Rows from block 4, named by matrix and row number. Each number is 50 + 12 x the weight over its row's rms, rounded and kept within 0 to 99. All counts start at 0. After the name is the row's rms in percent of the matrix's.
# b510: branch 3 first 3x3 conv (model.blocks.4.b5.1.0.weight, 40x20x3x3), inputs 10-19, a 3x3 kernel for each
b510.0 098:64 70 45 55 54 48 56 55 65 28 54 41 53 51 41 59 50 52 36 63 46 44 63 50 58 65 52 45 55 50 36 40 39 36 39 43 43 68 53 57 43 46 55 42 42 57 43 54 94 56 26 56 36 36 65 74 53 69 62 36 48 68 57 58 75 46 55 73 45 51 69 56 55 55 45 41 41 42 37 30 37 59 55 38 44 46 50 29 31 57
b510.1 100:39 46 54 55 60 40 48 48 44 51 47 37 45 52 43 50 58 63 71 28 60 41 51 41 56 54 71 40 48 50 71 64 46 36 46 64 40 34 42 43 44 57 61 81 72 51 51 26 47 42 49 73 65 40 39 42 51 37 58 65 56 51 57 43 37 51 34 52 48 36 44 73 52 56 47 42 49 57 30 41 52 39 46 34 69 56 45 54 50 57
b510.2 100:27 53 64 44 56 44 30 33 40 35 39 49 43 54 52 31 55 61 38 52 59 43 45 67 46 45 74 51 67 76 51 44 58 39 42 42 59 40 52 56 50 41 54 42 42 62 41 55 50 47 50 26 60 49 60 64 35 60 62 30 42 26 40 28 64 55 45 56 54 36 22 30 41 51 38 51 53 35 62 53 37 42 53 50 36 50 53 14 42 41
b510.3 099:56 54 60 46 64 60 53 48 41 61 70 53 51 48 42 27 32 40 64 54 44 39 57 45 30 32 36 44 35 45 47 35 48 37 40 47 41 71 87 48 45 71 38 41 42 54 47 59 56 31 63 42 47 43 60 69 58 52 79 37 46 47 32 45 55 74 45 60 47 45 53 47 49 55 55 58 76 64 41 54 48 46 55 44 46 49 40 46 55 64
b510.4 102:32 44 51 31 52 42 39 50 34 42 57 48 38 44 35 46 45 28 59 79 50 52 60 41 65 54 43 44 57 45 38 44 60 34 24 52 54 62 40 71 67 37 53 56 44 56 41 27 70 52 34 65 63 29 47 48 25 62 60 30 49 59 49 35 61 47 47 62 41 38 48 50 58 57 53 64 67 59 45 41 41 44 45 66 35 33 74 46 26 66
b510.5 098:52 49 45 41 52 39 45 44 54 55 52 36 37 49 44 42 49 38 61 75 38 46 50 48 40 45 36 25 49 50 45 40 40 49 47 60 66 60 56 52 41 59 49 64 42 40 36 34 39 41 58 49 46 35 44 42 35 57 73 43 42 53 23 38 35 32 53 72 33 36 44 25 47 41 45 51 43 43 35 38 35 41 36 50 50 51 40 74 48 48
b510.6 101:49 51 49 39 53 41 59 52 31 24 42 40 22 42 43 14 37 48 42 43 29 56 71 61 62 59 54 43 49 35 46 54 43 53 46 48 38 42 36 54 62 54 46 73 62 39 31 38 47 37 19 39 52 46 56 46 45 57 63 52 35 38 40 51 42 40 45 57 46 48 44 35 55 67 67 46 58 59 43 67 60 45 53 41 29 47 45 30 44 40
b510.7 099:49 49 60 52 36 44 60 48 50 35 59 59 54 59 52 45 40 39 49 68 61 49 51 35 37 62 35 45 35 32 59 50 29 62 44 36 51 46 41 66 44 38 33 22 37 53 54 52 42 39 35 35 42 41 40 47 38 50 45 26 46 41 48 24 48 40 57 59 23 59 63 44 30 55 35 34 47 29 59 64 51 62 42 25 59 42 44 55 47 45
b510.8 105:41 45 60 52 49 64 45 39 55 99 60 65 85 50 50 68 37 38 70 62 59 70 50 62 43 32 53 39 48 47 37 50 58 36 36 50 59 51 79 50 52 71 57 47 52 45 50 29 38 54 43 30 46 41 48 37 57 47 39 63 49 39 58 44 44 54 56 50 79 46 40 64 49 41 32 55 47 27 54 41 42 56 53 58 41 43 29 50 43 39
b510.9 107:58 71 58 45 45 49 62 58 49 43 41 45 55 55 49 45 59 54 45 55 51 51 49 44 52 33 40 29 47 46 40 52 56 84 75 91 53 51 49 38 42 61 43 48 47 43 35 40 66 42 42 60 53 46 55 49 49 49 49 43 41 48 40 54 72 60 38 37 42 67 63 47 49 50 52 49 57 51 62 59 50 53 35 29 48 52 57 89 99 99
b510.10 101:41 42 48 36 39 59 47 45 44 76 59 50 81 40 48 66 37 38 71 43 55 78 43 56 54 44 34 56 43 44 54 41 51 53 52 40 49 74 81 50 60 63 34 46 43 58 55 43 34 31 33 37 42 47 43 55 69 43 51 82 24 38 47 25 52 61 46 55 74 41 39 47 46 51 41 52 39 39 35 36 47 58 43 39 38 42 47 50 56 56
b510.11 100:59 54 69 44 44 29 51 65 51 39 46 47 48 51 39 47 55 50 49 63 36 35 37 65 44 42 66 52 44 46 59 55 42 53 50 27 65 57 64 44 63 71 31 56 53 42 47 56 40 47 55 26 46 45 47 50 58 36 59 58 55 60 63 48 66 82 38 39 44 37 61 55 36 55 64 43 39 45 62 52 40 44 58 48 47 53 49 48 49 31
b510.12 090:52 36 39 55 43 44 68 48 41 41 52 65 73 58 52 70 57 52 39 35 46 74 49 42 63 47 32 51 54 44 43 50 44 40 63 47 72 66 40 65 64 39 45 53 62 36 38 55 56 60 42 57 42 41 61 47 56 46 48 49 64 70 50 70 56 53 57 58 53 61 56 40 41 64 65 32 49 50 33 53 39 52 40 43 56 32 34 36 32 40
b510.13 091:47 45 39 57 46 37 65 54 38 64 59 33 57 62 36 64 63 48 57 59 45 50 72 49 39 55 45 41 31 47 65 69 55 62 59 39 69 70 43 69 68 38 61 62 28 27 39 44 37 22 53 70 44 42 79 57 46 70 48 48 55 61 44 48 60 57 72 77 50 62 71 48 44 38 62 52 40 63 46 20 30 44 35 48 38 51 39 45 75 41
b510.14 093:22 46 52 45 62 28 49 45 43 65 61 29 67 57 60 49 52 48 53 44 53 50 32 55 44 36 53 45 49 54 58 60 44 63 46 52 48 64 61 62 53 40 69 57 39 54 52 33 53 50 46 46 69 46 47 49 69 67 62 44 52 60 53 42 44 70 63 66 41 47 46 45 68 72 22 51 63 25 26 34 42 26 34 36 46 47 51 52 30 39
b510.15 105:44 50 54 58 62 58 54 48 54 34 47 52 35 59 50 30 64 56 49 58 56 41 61 50 49 53 36 79 51 33 66 52 47 72 48 44 50 41 50 51 39 53 67 33 36 56 25 66 42 35 42 35 53 32 60 43 38 59 45 49 48 34 57 59 54 47 46 57 41 40 38 39 58 33 37 67 55 31 51 52 40 49 45 54 43 50 35 66 50 37
b510.16 098:40 60 61 30 71 74 37 60 54 58 54 56 58 59 43 48 41 45 53 54 59 54 51 48 49 41 43 41 45 35 44 54 55 61 69 64 37 53 63 45 56 45 56 41 36 56 51 39 55 37 25 54 55 40 57 63 70 37 43 62 60 45 66 64 59 64 49 53 63 64 47 59 39 54 80 38 51 75 40 42 54 39 50 48 47 57 44 56 69 64
b510.17 103:52 36 64 34 52 55 51 59 43 27 42 47 36 45 44 34 39 46 34 45 41 36 51 45 46 44 36 45 55 43 31 49 63 36 41 68 50 46 32 43 52 28 70 76 33 61 65 39 68 33 36 68 47 45 52 56 54 45 65 42 70 65 28 46 40 38 41 47 44 55 59 43 35 36 37 38 55 38 44 84 48 36 40 49 34 33 36 33 55 61
b510.18 096:39 52 36 29 42 38 27 33 46 26 39 66 34 30 50 55 34 38 38 40 53 40 48 47 58 48 54 55 33 55 59 37 36 46 41 31 75 26 54 76 51 43 60 43 45 68 37 53 78 40 52 67 35 40 67 56 55 62 62 54 57 48 47 52 57 51 64 60 46 74 65 43 57 68 43 57 69 57 43 47 61 44 49 63 51 35 55 48 43 51
b510.19 098:31 43 55 41 54 38 52 38 18 52 51 42 33 47 52 46 38 50 37 53 32 25 38 40 19 22 45 31 49 57 58 56 57 42 46 36 43 57 66 47 60 64 56 59 36 59 61 49 52 49 32 69 37 42 39 55 52 55 54 47 48 48 41 45 41 60 41 40 55 43 28 43 05 26 44 32 44 52 63 66 82 50 61 37 49 62 56 48 59 52
b510.20 095:35 44 46 44 49 58 54 62 49 57 30 47 67 62 50 66 63 56 50 35 39 58 51 39 60 47 35 51 48 43 51 37 48 46 32 44 54 53 75 35 34 84 45 31 69 60 48 40 49 52 49 39 51 71 47 68 54 46 55 69 63 59 57 77 65 57 64 60 67 69 57 52 44 49 35 42 45 33 53 49 39 48 45 38 62 48 45 59 59 65
b510.21 107:62 39 50 43 59 69 30 60 54 28 32 43 46 42 50 59 52 40 55 50 45 68 33 48 78 54 71 38 50 30 44 53 54 40 54 59 45 53 60 41 60 67 37 27 44 31 47 58 51 47 50 75 29 41 69 72 65 58 54 50 37 43 42 54 54 49 54 57 59 46 62 60 55 49 51 42 61 58 37 60 57 63 48 33 62 45 42 50 40 37
b510.22 097:46 52 45 49 33 59 48 25 43 46 48 58 41 39 62 31 39 65 50 41 57 46 49 72 39 23 70 41 56 55 54 38 28 47 45 42 52 47 60 54 55 80 57 40 64 45 40 44 49 35 62 50 28 66 43 62 55 30 55 59 39 51 51 32 63 40 39 59 45 35 45 53 45 49 45 48 50 43 33 28 38 64 56 49 58 48 47 37 51 60
b510.23 108:64 50 48 56 72 38 52 35 49 51 36 37 70 39 35 60 63 53 73 58 50 65 48 42 46 57 31 42 80 60 41 57 56 40 37 45 76 78 62 39 67 61 62 48 40 53 44 56 68 44 47 70 72 42 38 67 63 40 77 47 54 55 42 41 57 41 49 70 44 47 36 47 33 49 53 25 58 49 52 58 45 46 48 41 32 49 51 29 43 61
b510.24 095:61 45 39 79 57 51 96 53 55 42 30 44 46 41 44 41 47 49 47 56 42 47 39 49 47 51 52 34 41 47 45 55 43 64 70 63 36 39 46 61 56 53 45 55 51 35 45 41 58 61 43 46 53 59 42 39 36 29 32 46 48 54 56 33 33 43 53 51 56 84 62 48 62 59 47 56 61 62 52 66 62 36 49 45 41 49 51 44 43 44
b510.25 096:68 43 40 65 23 46 54 35 31 48 39 58 42 22 51 52 41 63 71 50 46 57 46 47 67 46 62 71 72 46 36 42 58 38 41 42 47 45 68 56 53 44 56 28 51 16 34 46 40 51 50 49 45 45 49 58 80 49 56 70 49 40 55 81 55 57 63 52 51 68 51 64 52 48 43 48 53 42 52 47 52 60 44 58 45 58 52 47 49 53
b510.26 098:40 37 37 44 39 42 37 47 51 58 52 56 54 47 49 49 44 34 58 49 30 55 50 26 36 61 46 46 41 38 53 47 52 47 33 45 66 45 44 47 52 50 43 40 53 54 62 29 54 48 34 68 41 54 56 57 40 47 44 26 36 38 31 51 61 30 44 40 40 35 43 46 58 39 76 61 31 75 54 40 76 35 40 43 48 54 56 36 36 50
b510.27 101:60 57 55 60 38 46 61 46 42 51 49 51 39 50 53 39 42 36 51 73 43 33 58 52 35 69 41 40 57 31 51 64 31 55 62 36 64 45 47 77 54 39 46 46 36 36 51 43 58 65 48 46 52 56 60 54 46 66 71 45 59 52 33 65 43 35 77 43 23 58 49 34 48 69 40 57 65 41 48 40 32 33 63 38 43 49 55 41 38 40
b510.28 103:56 52 43 55 57 44 40 53 48 84 49 35 99 53 31 99 65 40 59 52 61 71 53 58 75 52 55 41 63 65 39 47 52 33 36 41 42 43 45 40 49 52 53 51 66 61 50 62 63 51 48 69 63 56 56 51 55 51 49 50 41 47 54 48 53 67 39 45 56 35 44 50 41 53 43 41 60 51 35 53 35 49 55 58 57 57 65 52 44 44
b510.29 097:47 55 43 62 56 61 51 34 31 42 39 45 54 49 61 52 47 33 23 35 39 66 57 76 74 50 50 42 37 50 46 48 50 44 69 38 54 31 41 44 32 50 41 50 68 54 58 38 49 44 65 45 41 40 53 51 51 46 44 65 41 39 71 44 45 44 48 33 62 51 42 47 54 77 54 53 65 52 40 35 28 33 33 33 34 39 36 44 45 44
b510.30 100:42 42 50 29 67 51 31 63 44 56 41 48 63 41 51 63 42 58 47 37 27 57 60 39 67 58 61 36 38 57 34 36 61 40 51 70 36 46 26 31 56 19 54 72 64 40 37 40 40 31 32 85 67 38 40 33 46 38 50 37 61 69 35 45 42 55 43 75 51 47 52 52 39 46 58 45 28 60 52 41 52 43 44 49 37 41 65 34 50 54
b510.31 105:58 73 23 68 61 31 51 55 28 41 50 38 50 59 49 65 60 42 61 47 40 46 41 42 56 47 29 60 67 43 34 55 68 30 41 59 71 63 45 85 62 57 51 58 44 50 30 54 64 33 59 59 43 42 49 53 44 55 30 38 54 43 40 70 79 34 47 49 41 53 49 29 30 43 70 45 43 59 48 37 44 49 65 28 55 55 33 40 62 43
b510.32 102:42 49 39 44 57 51 36 48 41 37 62 50 46 38 60 58 32 60 42 56 23 54 48 38 47 38 46 52 62 70 51 49 37 41 32 40 63 51 25 58 63 66 42 50 73 29 60 35 29 45 53 43 62 63 53 30 22 38 44 60 41 45 68 40 35 29 44 57 62 36 39 52 25 46 39 32 51 47 21 66 36 59 55 42 61 64 47 40 53 41
b510.33 105:57 44 49 51 41 71 58 45 74 51 57 37 48 71 53 46 66 78 64 53 37 42 48 55 51 54 46 53 54 46 56 32 45 65 45 58 35 32 44 72 61 77 68 50 63 46 51 44 44 63 41 47 78 41 34 32 38 63 42 63 44 38 78 27 38 36 37 36 60 53 46 58 41 58 57 42 69 60 51 65 58 65 67 45 52 58 39 43 54 22
b510.34 101:39 46 39 29 71 28 36 41 47 58 44 47 53 64 49 45 54 51 34 28 37 36 46 59 35 23 54 49 48 47 40 41 40 35 28 33 63 55 53 44 47 41 39 22 47 56 47 70 38 54 44 50 34 43 62 64 44 60 82 43 41 24 49 47 39 54 55 59 38 40 22 55 42 46 54 57 53 45 36 38 39 41 37 38 54 52 42 61 58 39
b510.35 106:73 52 43 72 51 35 54 58 53 48 49 56 43 54 64 33 38 60 60 41 34 56 58 61 42 64 69 55 62 61 64 64 42 49 37 25 60 60 41 40 58 38 31 56 55 41 53 39 33 44 51 34 32 47 58 71 50 52 74 64 55 50 58 63 66 49 56 48 43 39 52 43 45 69 47 48 56 37 52 43 36 48 55 59 53 63 43 53 57 38
b510.36 102:50 56 52 35 47 37 34 41 27 76 73 61 52 56 70 37 44 58 64 63 59 59 65 51 55 50 44 23 33 45 26 38 36 24 41 46 44 59 60 46 50 49 61 64 59 42 50 47 32 35 29 63 68 44 40 69 72 48 68 63 38 49 66 47 63 76 59 63 63 58 54 53 63 53 38 66 70 55 39 55 53 43 49 49 43 41 50 60 64 62
b510.37 089:43 48 64 44 69 55 46 39 36 25 42 40 41 53 48 47 47 51 45 53 71 35 37 47 27 40 41 38 61 47 59 63 53 58 62 33 42 32 56 41 31 61 63 58 54 35 32 48 23 37 66 42 53 95 54 47 58 51 39 39 46 43 21 50 38 42 42 57 48 43 41 27 53 39 37 65 29 49 47 40 52 31 50 31 54 59 45 71 36 25
b510.38 103:55 47 63 61 44 48 58 61 67 43 53 60 50 46 46 55 51 50 61 63 69 38 48 52 32 39 45 33 34 51 41 36 53 64 67 66 66 56 42 57 60 38 36 30 54 40 33 30 33 49 46 40 46 51 45 45 52 59 57 54 49 36 55 57 52 49 56 59 50 40 46 55 37 51 57 34 55 71 37 43 49 45 15 42 70 38 61 91 73 77
b510.39 101:42 40 45 51 50 50 73 55 55 56 58 38 63 49 51 66 50 39 54 40 52 32 40 55 48 72 59 48 39 59 75 65 55 55 73 72 60 61 46 64 54 43 45 74 67 46 48 42 52 47 48 46 34 34 56 56 50 49 50 56 31 62 54 50 47 29 67 56 53 49 45 44 43 44 46 68 60 55 45 32 41 43 42 52 53 49 74 72 68 79