{
  "image_size": 32,
  "translate": 0.06,
  "method": "byol",
  "depths": [3, 3, 3],
  "projector_hidden": 1024,
  "projector_hidden_layers": 1,
  "target_momentum": 0.996,
  "init": "torch_default",
  "adamw_lr_other_params": 0.00096,
  "epochs": 8.6
}
Rows from block 3, named by matrix and row number. Each number is 128 + 32 x the weight over the matrix's rms, rounded and kept within 0 to 255. All counts start at 0.
# b520: branch 3 second 3x3 conv (model.blocks.3.b5.2.0.weight, 40x40x3x3), inputs 0-13, a 3x3 kernel for each
b520.12 [122  91 134 150 108 139 119 129 132  91 134 146 139 215 192 110 177 154 150  98  96 153 122  84 185 168 170 113 108 125 125 129 142 123 138 113 105 106 108 110 123 119 129 173 122 168 212 180 105 152 138 126 123 152 122 117 122  71 113 140  99 148 165 128 112 138 123  95  63 121  71 113  79 123 121 145  81  53 173 158  37 135 105  98 114  66 126 152  50 115 119 146 117  89 125 161  67 121 130 125 158 142  63  93 113 119  85  94 135 148 124 122 124 133 135 104 122 109 175 139 100  99  98 151 149  95]
b520.13 [117 106  95 114 128 137 124 136 135 126 139 161  97 123 136 106 165 184 112  85   4 151 186 114  89 146 152 119 108 122 147 146 144 154 147 160  80 171 144 107 139 169  90  81 127  79 103  84 118 130 123  87  91  98 177 103 114 238 144 121 215  95  97  92 104 122  92 107 145 117  92  78 157 132 128 166 176 120 125 173  97 148  81  63 176 130 131 143 104  89 138  76 101 209 148 151 179  88 118  98  92 143 172 171 176 112 106  83 128 138 120 112 177 126 110 170 113  80 104 129  93 124 135 150 158 119]
b520.14 [102 158 150  88 114 139  85 100 139 145  91 116 124 121 130 147 134 150 155 162 141 134 109 115 117 121 129 143  90 118 143 105 132 122  94 129 160 116 103 140 123 132  92  96 114 126 111 119 132 101 116 113 113  82 124 129  92 156 147  99 134 156  84 134 114 144  91 110 140 136 169 130 134 138 135 102 123 175  96  95 202 108 115 114 115 115 129 154 126 108  93 122 154 114 131 181 124 156 179 150 150 171 123  83 111 121  77 112  98 133  98 113 143  92 106 135  83 116 101 176 100  86 207 106 148 234]
b520.15 [157 159 150  89 130 169 126 163 180 196 140 131 178 131 112 141 125 160 152 115 168 153 130 145 163 184 164 149 122  89 109 119 111 123 133 114 169 113 140 146 166 165 164 154 140  58  69 114  84 119 168 119  89 124 104 156 214  96 126 176 122 122 170  70 105 144 138 171 155  85 123 104 115 102  92 130 120  72 108 127 119 154 131 133 112 102 104 110 121 108 188 195 193 104 126 119  86  82 102 148 131 100 103 122 129 139 137 133 111 143 220 134 135 235  82  90 186 118 160 119 160 142 150 119 127 105]
b520.16 [ 60  89  94 110 176 138 151 162 117  96 121 136  91 100 103 173 147 170 147 123  98 140 175 131 119 131  85 100 122 105 104 120  62 100 122  84 143 137 165 149 133 120 130 113  89 120 122 109 128 122  96 115 118 115 196 144 126 142 109  75 108  81  66 101 130 140 105 142 119 118 137 117 139 130 172 127 148 160 133 148 202  64  95 112  70 132  99  37 113 123 134  90 165 152 132 199 167 101 168  27  64 111 118 129 132 135 129  98 132 136 115 112 124  91 103 113  78 132 139 181 110 131 169 125 134 174]
b520.17 [128  86  84 149 120  93 121 113 101  96 127 152 115 138 188 141 111 151  86 118  89 119  88  63 112  89  66  39 129 112  11 114 171  42  91 203 106 120 155  93 122 128  76 141 150 139 134 139 100 109 130 143 141 122 255 120 146 226  90  97 213 114 105  94 136 109  88 142 138 104 112 132 110 160  99  97 139 125 143 111 150 152 157 115 129 140 109 169 110 116 255 158 148 231 127  78 208 108  77 136 156  92 124 145 151 102 127 155 130 136  65 150 115  85 118  80  53 113 136 128 123 116 129 109 121 138]
b520.18 [222 225 167 114 127  98 149 148 120 116 135 129 128 120 116 162 165 144 241 228 198 126 102 118 135 148 126  76  82  90 111 149 135 207 222 202 118 129 114 143 104 119 147 143 154 165 144  71 140 114  47 113  97  64 240 212 209 108 103 143  62  71 122 134  98 106 113 106 107 142 164 143 140 130 141 125 147 145 122 133 128 110 120 122 106 143  95  94 139  75 204 195 182 123 104 114 157 142 162 102 121 131 121 110 117 162 172 168 190 140 171 147 129 122  90  82  70 108 111  80 141 159 131 175 188 178]
b520.19 [ 58  60  70 166 152 156 111 132 115 147 120 131 155 140 127  97 120 134  64  38  64  90 107 158 111  85 169 120 117 112 152 122  62  91  37  20 142 115 117 130  89 117 122  75  98 182 160 125 154 116 114 123  87 119 117 133 114  49  98 125  28  98 132 141 141 143 156 114 161 128 143 124 139 123 159 147 102 132 207 185 142 103 133 138  69 127 130 166 185 131 100  83  97  98 110 124  96 130  94 112 108 100 141 129 121 105  99 122 133 133 186 136 143 191 173 188 255 194 175 180 140  98  96 150  99  27]
b520.20 [100  74 129  94 100 138 132 102 128 144 117  95  92  92 114 101  88 110 130 127  79 163 214 188 122 118 123 132 123 116 108 127 129  92  98 117 148 177 160 158 174 166 112 138 127 129 127  69 106 143  95 146 175 113 123  88  49 215 179  82 225 179 114 112 111  81 123 129  83  69  69 100 155 133 139  95  90 135 115 100 131 159 142  61 138 150 106 126 155 130  82  43 141 130  91  97 145 128  76 175 138 128 145 150 142 100 116 103  84 120 159  94 142 160 119 119 135 131 132 176 122  87  87 124 103  89]
b520.21 [213 147 118 185 152 147  95  76 107 123 131 115 123 129 111  82 124 147 135  86 150 146 126 178 132 124 160 138 112 135 152 134 152 136 162 142 187 152 169 117 126 164  77  82 130 159 104  99 144 106 117  79 146 147  82 152 210  90 134 172 152 144 126 139 107 161 126 115 161 148 197 170 133  84 119 150  86 116 110  84  83 127  92  91 161 103 127 224 150  96 109 176 121 125 167 113 152 139  58 155  90  73 109 123 135 124 140 119 115 105 162 105 114 165 102 130 167 109 111 114  59 107 114  54 111 112]
b520.22 [ 81 113 121  50  97  75  86  88  94 134 140 154 138 120  90 164 148  90  84 109 112 108  94 125 113 117 144 128 166 149 124 145 108 108  95 107 129 139 155 131 117 103 133 139 142  80  51 118 107 109 136 220 208 246  93 136 141 139 132  85 121 123  90 116  86 107 132 135  80 150 138 169  94 107 107 110 122 148 137 160 104  76 105 108 161 179 110 189 146 165  89 117 135  94 120  89 124 138  85 160 182 152 133 103  70 110 122 109  93 105 180 103  89 210 130 174 225 100 122 122 127 169 172 131 150 125]
b520.23 [114  84  49  70 111 110 119 158 150 191 133 136 145 104  71 138  99 108 124 108 126  52  94 148 113 173 201 120 149 163  86 134 111 118 135 122 190 182 162 148 127 129 111 105 129 118 115  99 107 136 118 130 136 132  92  55  69 139 127 129 167 173 161 138 109 113 117 123 145  51 113 101 161 113 120 165 123  73 127 120  91  82 105 216  86 120 167  53 125  67 143  76  82 138  91 129 169 172 126  95 116 139  86 145 191  98 156 168 164 118 130 124 108  79 113 103  82 177 123 128 204  97  99 128 110  92]
b520.24 [117  86 109 135 122 123 155 142 143 163 178 172 140 129 128 193 168 127 167 177 175 121 143 144  86  95 122 144 122 124 154 131 123 173 141 141 108 158 145 102 139 125  90 111 120  90  95 133  63  72  94  97  95  97 128 148 176 107 120 143 105 101 124 137 133 138 130 115 127 139 106 150 119 137  82 142 142  73 137 133  42 181 109 144 187 121 129 197 113 130 149 139  78 118 119 105 130 138 148  53  31  20 131 126 116 112 105 151 137 136 120 137 115 129 136 126 136 105 118  81 135 132  50 122 116  55]
b520.25 [126 159 161  91 124 106 143 134 123 135  97  89  77  99 135  72 121 141 125 120 158 114 145 142 172 163 148  88  97 177  97 116 163 123 134 182 152 104 140 184 128 129 154 181 153 111 100  77 134 135  75  84 122  96 116 148 128  96 125 115  92 124 147  88 108 148  67  93  86  95 151 121 197 167 112 123 112  99 131 103 109  87 121 113 142 132 124 112 134 116 163 148  81 172 100  82 140 142 107  54  77  76 113 100  82 171 133 158 130  92 174 133 117 152 131 157 163 175  94  82 175  99 100 176  99 101]
b520.26 [146 160 159 121 132 162 136 157 151 113 122 142 131 147 163  87 110 102  92 118  88 119  94  73 129 128 123  68  63 111  92  91  98 106 104 122 167 141 108 189 155 145 229 193 172  97  95  85 112 121 112  90 128 122  97 103 134 145 112 127 171 126 127 114 129 120 137 137 113 130 129 112 203 159 158 159 160 196 133 147 171  69 141 140  98 137 150  74 106 124 140 154 183 173 133 143 128 111 155 167 197 204 118 129 168 108 137 168 149 112  98 147 122  99 144  93  52 170 154 161 192 175 156 178 167 142]
b520.27 [105 112 143 131 104 101 150  68  41 168 128  90 166  93 122 177 140 168 107 108 114 146 133 118 177 130 103 137 158 130 131 142 150 105 147 132 137 144 157 110 120 117 105 115 101  72  67  67 127 152 129 150 168 175 115  96 137 100  92 150 148 111 181 102 106 147 109 144 155 172 166 170 103 136 149  71 137 184  73 114 131 141 123 114 157 157 116 140 158 112  84  80 115 120  90 103 143 117 135 175 200 156 101 122 115 129 139 106 132 137 114 146 157  90 189 124  64 116 178 144 103 177 167 115 149 136]
b520.28 [101  66  80 134  93 136  79  84 146 141 154 140  62 123 146  41 128 133 107  95 115 129 121 146 115 141 134 201 159  89  98 148 117  69 113 144 137  79 153 114  87 133 119  97  93  39  87  75 116 154 115 164 231 141  98  94 146  84 117 144 101 187 177 141 149 119 160 202  92 230 172  75 116 141 123  62 123 142  57  75 130 149 128  95 100 164 141  75 173 130 133 119  97  75 127 134 104 142 143 161 116 104 136 105 135 149 155 115  86  96  83 128 140  70 162 185  85 119 183 124 100 213 112  88 132 109]
b520.29 [109  98  76 125 113  88 110 109 126 128 150 132  90 119 137  81 111 118  83  84 118 101 119 125  91 102  62 116 148 188 113 147 186  71 132 130 121 132 154  93  84 134  84  94 123 156 104  82 198 114  83 201 130  53 154 153 111 161 163 139 196 170 152 154 128 139 147 141 138 153 126 171 140 126 125 118 161 137 134 180 158 101  92  98 170 120  92 181 160 154 132 104  78 155 160 136 158 173 135 107 144 167 135 147 167 100 125 118 161 138 105 124 123  52 135 190 117 109 146 150 118 135 151  71 120 162]
b520.30 [ 95 145 205 116 102 171 123  84 102 108 122 106  96 118 166 130 121 119  82  95 160 137 137 187 203 177 145 151  97  69 161 107  64 167 156 116 198 133 123 181 140 104 177 164 114 127 152 210 102 138 170  48  98  94 169 138 101 145 141 178 127  87 138 160 138 154 138 162 142 119 112 156 130 158 175  88 140 148 156 105  91  92 115 157  96  96  98 125 119  89 149  91  66 154 139 120 118 132 161 148 178 109 129 141  79 155 125 138 147 149 185 188 131 155 159 171 166 205 149 113 163 183 134 129 150 115]
b520.31 [150 145 102 126 131 152  86  99 112 163 155 191 144 141 147 102 100  93 112 138 128 122 146 158  89 124 145 121 134 188  86  61 165  91  77 107 125 126 114  99 117 131 167 152 147  73 123 124  76 111  91 102 117  62 139 104 144 128 102 102 190 136 124 100 126 160 127 107 143 137  99  94 126 123 102 140 115  87 170 165  98  60 114 147  99  86 147 182 169 149 149  93 118 124 128 127 125 109 100 107  94  97  88 129 163 147 148 132 110 173 140  76 133 113  96 112 123 125 152 110  68 104  90  72  95 100]
b520.32 [ 97 127 101 147 142 138 113 121 141 124 125 169 144 112  99  99  89 116 117 113  69  93  92 103 132 101  94 120 151 107 106 106 103 139 103  78 116 104 126 130 133 119 118 143 112  80  77 143  37 100 191  92 134 158 107 134 119 117 144 145 126 149 131  59 102 124  74 125 170 120  94 143 133 172 199 101 128 131 143 109  87 122 130 125  32  88 174  47  94 105  61  97 109 121 152 166 130 117 129  95 104 103 117 136 137 149 124  93 158 167  97 131 190 174 113 222 243 146 146 144 193 164 179 188 146 141]
b520.33 [176 156 172  95  83  90 121 131 107 127 154 185 130 104  91 114 107  93 166 152 168  62  85  98  90  82 106 112 145 141 138 148 123  94 124  90 166 137 113 165 130 106 128  68  80  81  78 102  88 103 113 115 124  77 103  98 105 144 143 138 150 112 122 128 155  61 153 149 103 145 137 156 115 102 100 214 113 110 193 111 111  98 113 174 120 103 109 127 100  81 145 176 159 102  60 113 135  87 108 120 202 229 129 146 103 115 129  83 142 128 173 131 132 166 102  94 113  98  83 118 136 130 188 127 124 151]
b520.34 [120 166 157 157 136 110 157 104  62  62  96 143 121 127 146 135 130 129 170 168 172 102 101 104 134 116  86  55 114 177 110 122 165 142 180 177  72  78 116 121 141 164 142 137 143 104  42  36 103  82  84 101 125 152 181 100 144 200 174 167 169 118  90  97 104 127 138  94  90  93 101 131 138 102 117 166 108 161 137 111 131 143 130 116  86  90 110  98 107 135 151 129 113 197 196 169 173 148 131 105 105 145 111 138 155 150 158 171  76  93  88 111 119  94 133 148 136  48  79  90  78 120 134 109 165 183]
b520.35 [ 64  89 120 112  70  79 128 148 132 109 101 163  95  82 106 111 114 139  87 110  89 111  91  81 166 207 125 113  72 140 122 102 134 138 154 159 176  91  74 133  68  70 140 168 121  83 122 145  62  56 135 107 109 137  92 123  97 115  88 115 161 159 135 152 159 143 173 108 131 149  81 113 176 147 115 151 123 115 138  86 110 119 137 182 114 149 151  77  72 177  66 107 128 100 132 129 118 161 123  91 101 105 127 125 105 126 170 146 112 123  95 127 110 118 120 118 122 184 157 113 180 141  85 145  95  98]
b520.36 [144 139 122 142  80 102 141 135 133 122 103 126 127 174 169 154 147 143 101  75  93 166 122 136 180 128 133 157 118  86 139 124 118 143 154  99  67 123 141 131 139 119 175 156  96 123 155 109  96 159 118 104 130 125  66 109 114  88 143 129  70 178 150 185 146 125 189 131  81 152  93 102  70 159 111  73 163 175  98 103 160 123 132 126 105 114  78 126 115  94  80  97  89 112 131 103  76 145 167 183 156 151 142 150 171  81 106 150 168 174 124 201 141 110 167  86 133 112 110 129 151 146 117 100 112 122]
b520.37 [113  80 128  88 110  90 148 111  94 151 169 180  94  93 105 146 104  76 113 144 150 126 104  65 133 161 105 194 159 170 108  76 101  90 118 116 162 153 101 145 127 118 100 111 124 105 122 136  87 128 167  67 154 185 121 108  94 136  96 125 131 164 194 154 171 164  72 143 130  21 163 117  84 125 105 139 182 100 151 151 128 116  88 132 121  93 118  69 137 217 160 127  82 119 100 123 112  97 189 117 154 169 127 126 127 144 116 164  70 132 105 106 148 127 210 188 116 212 150 122 170 106  63 142  76  79]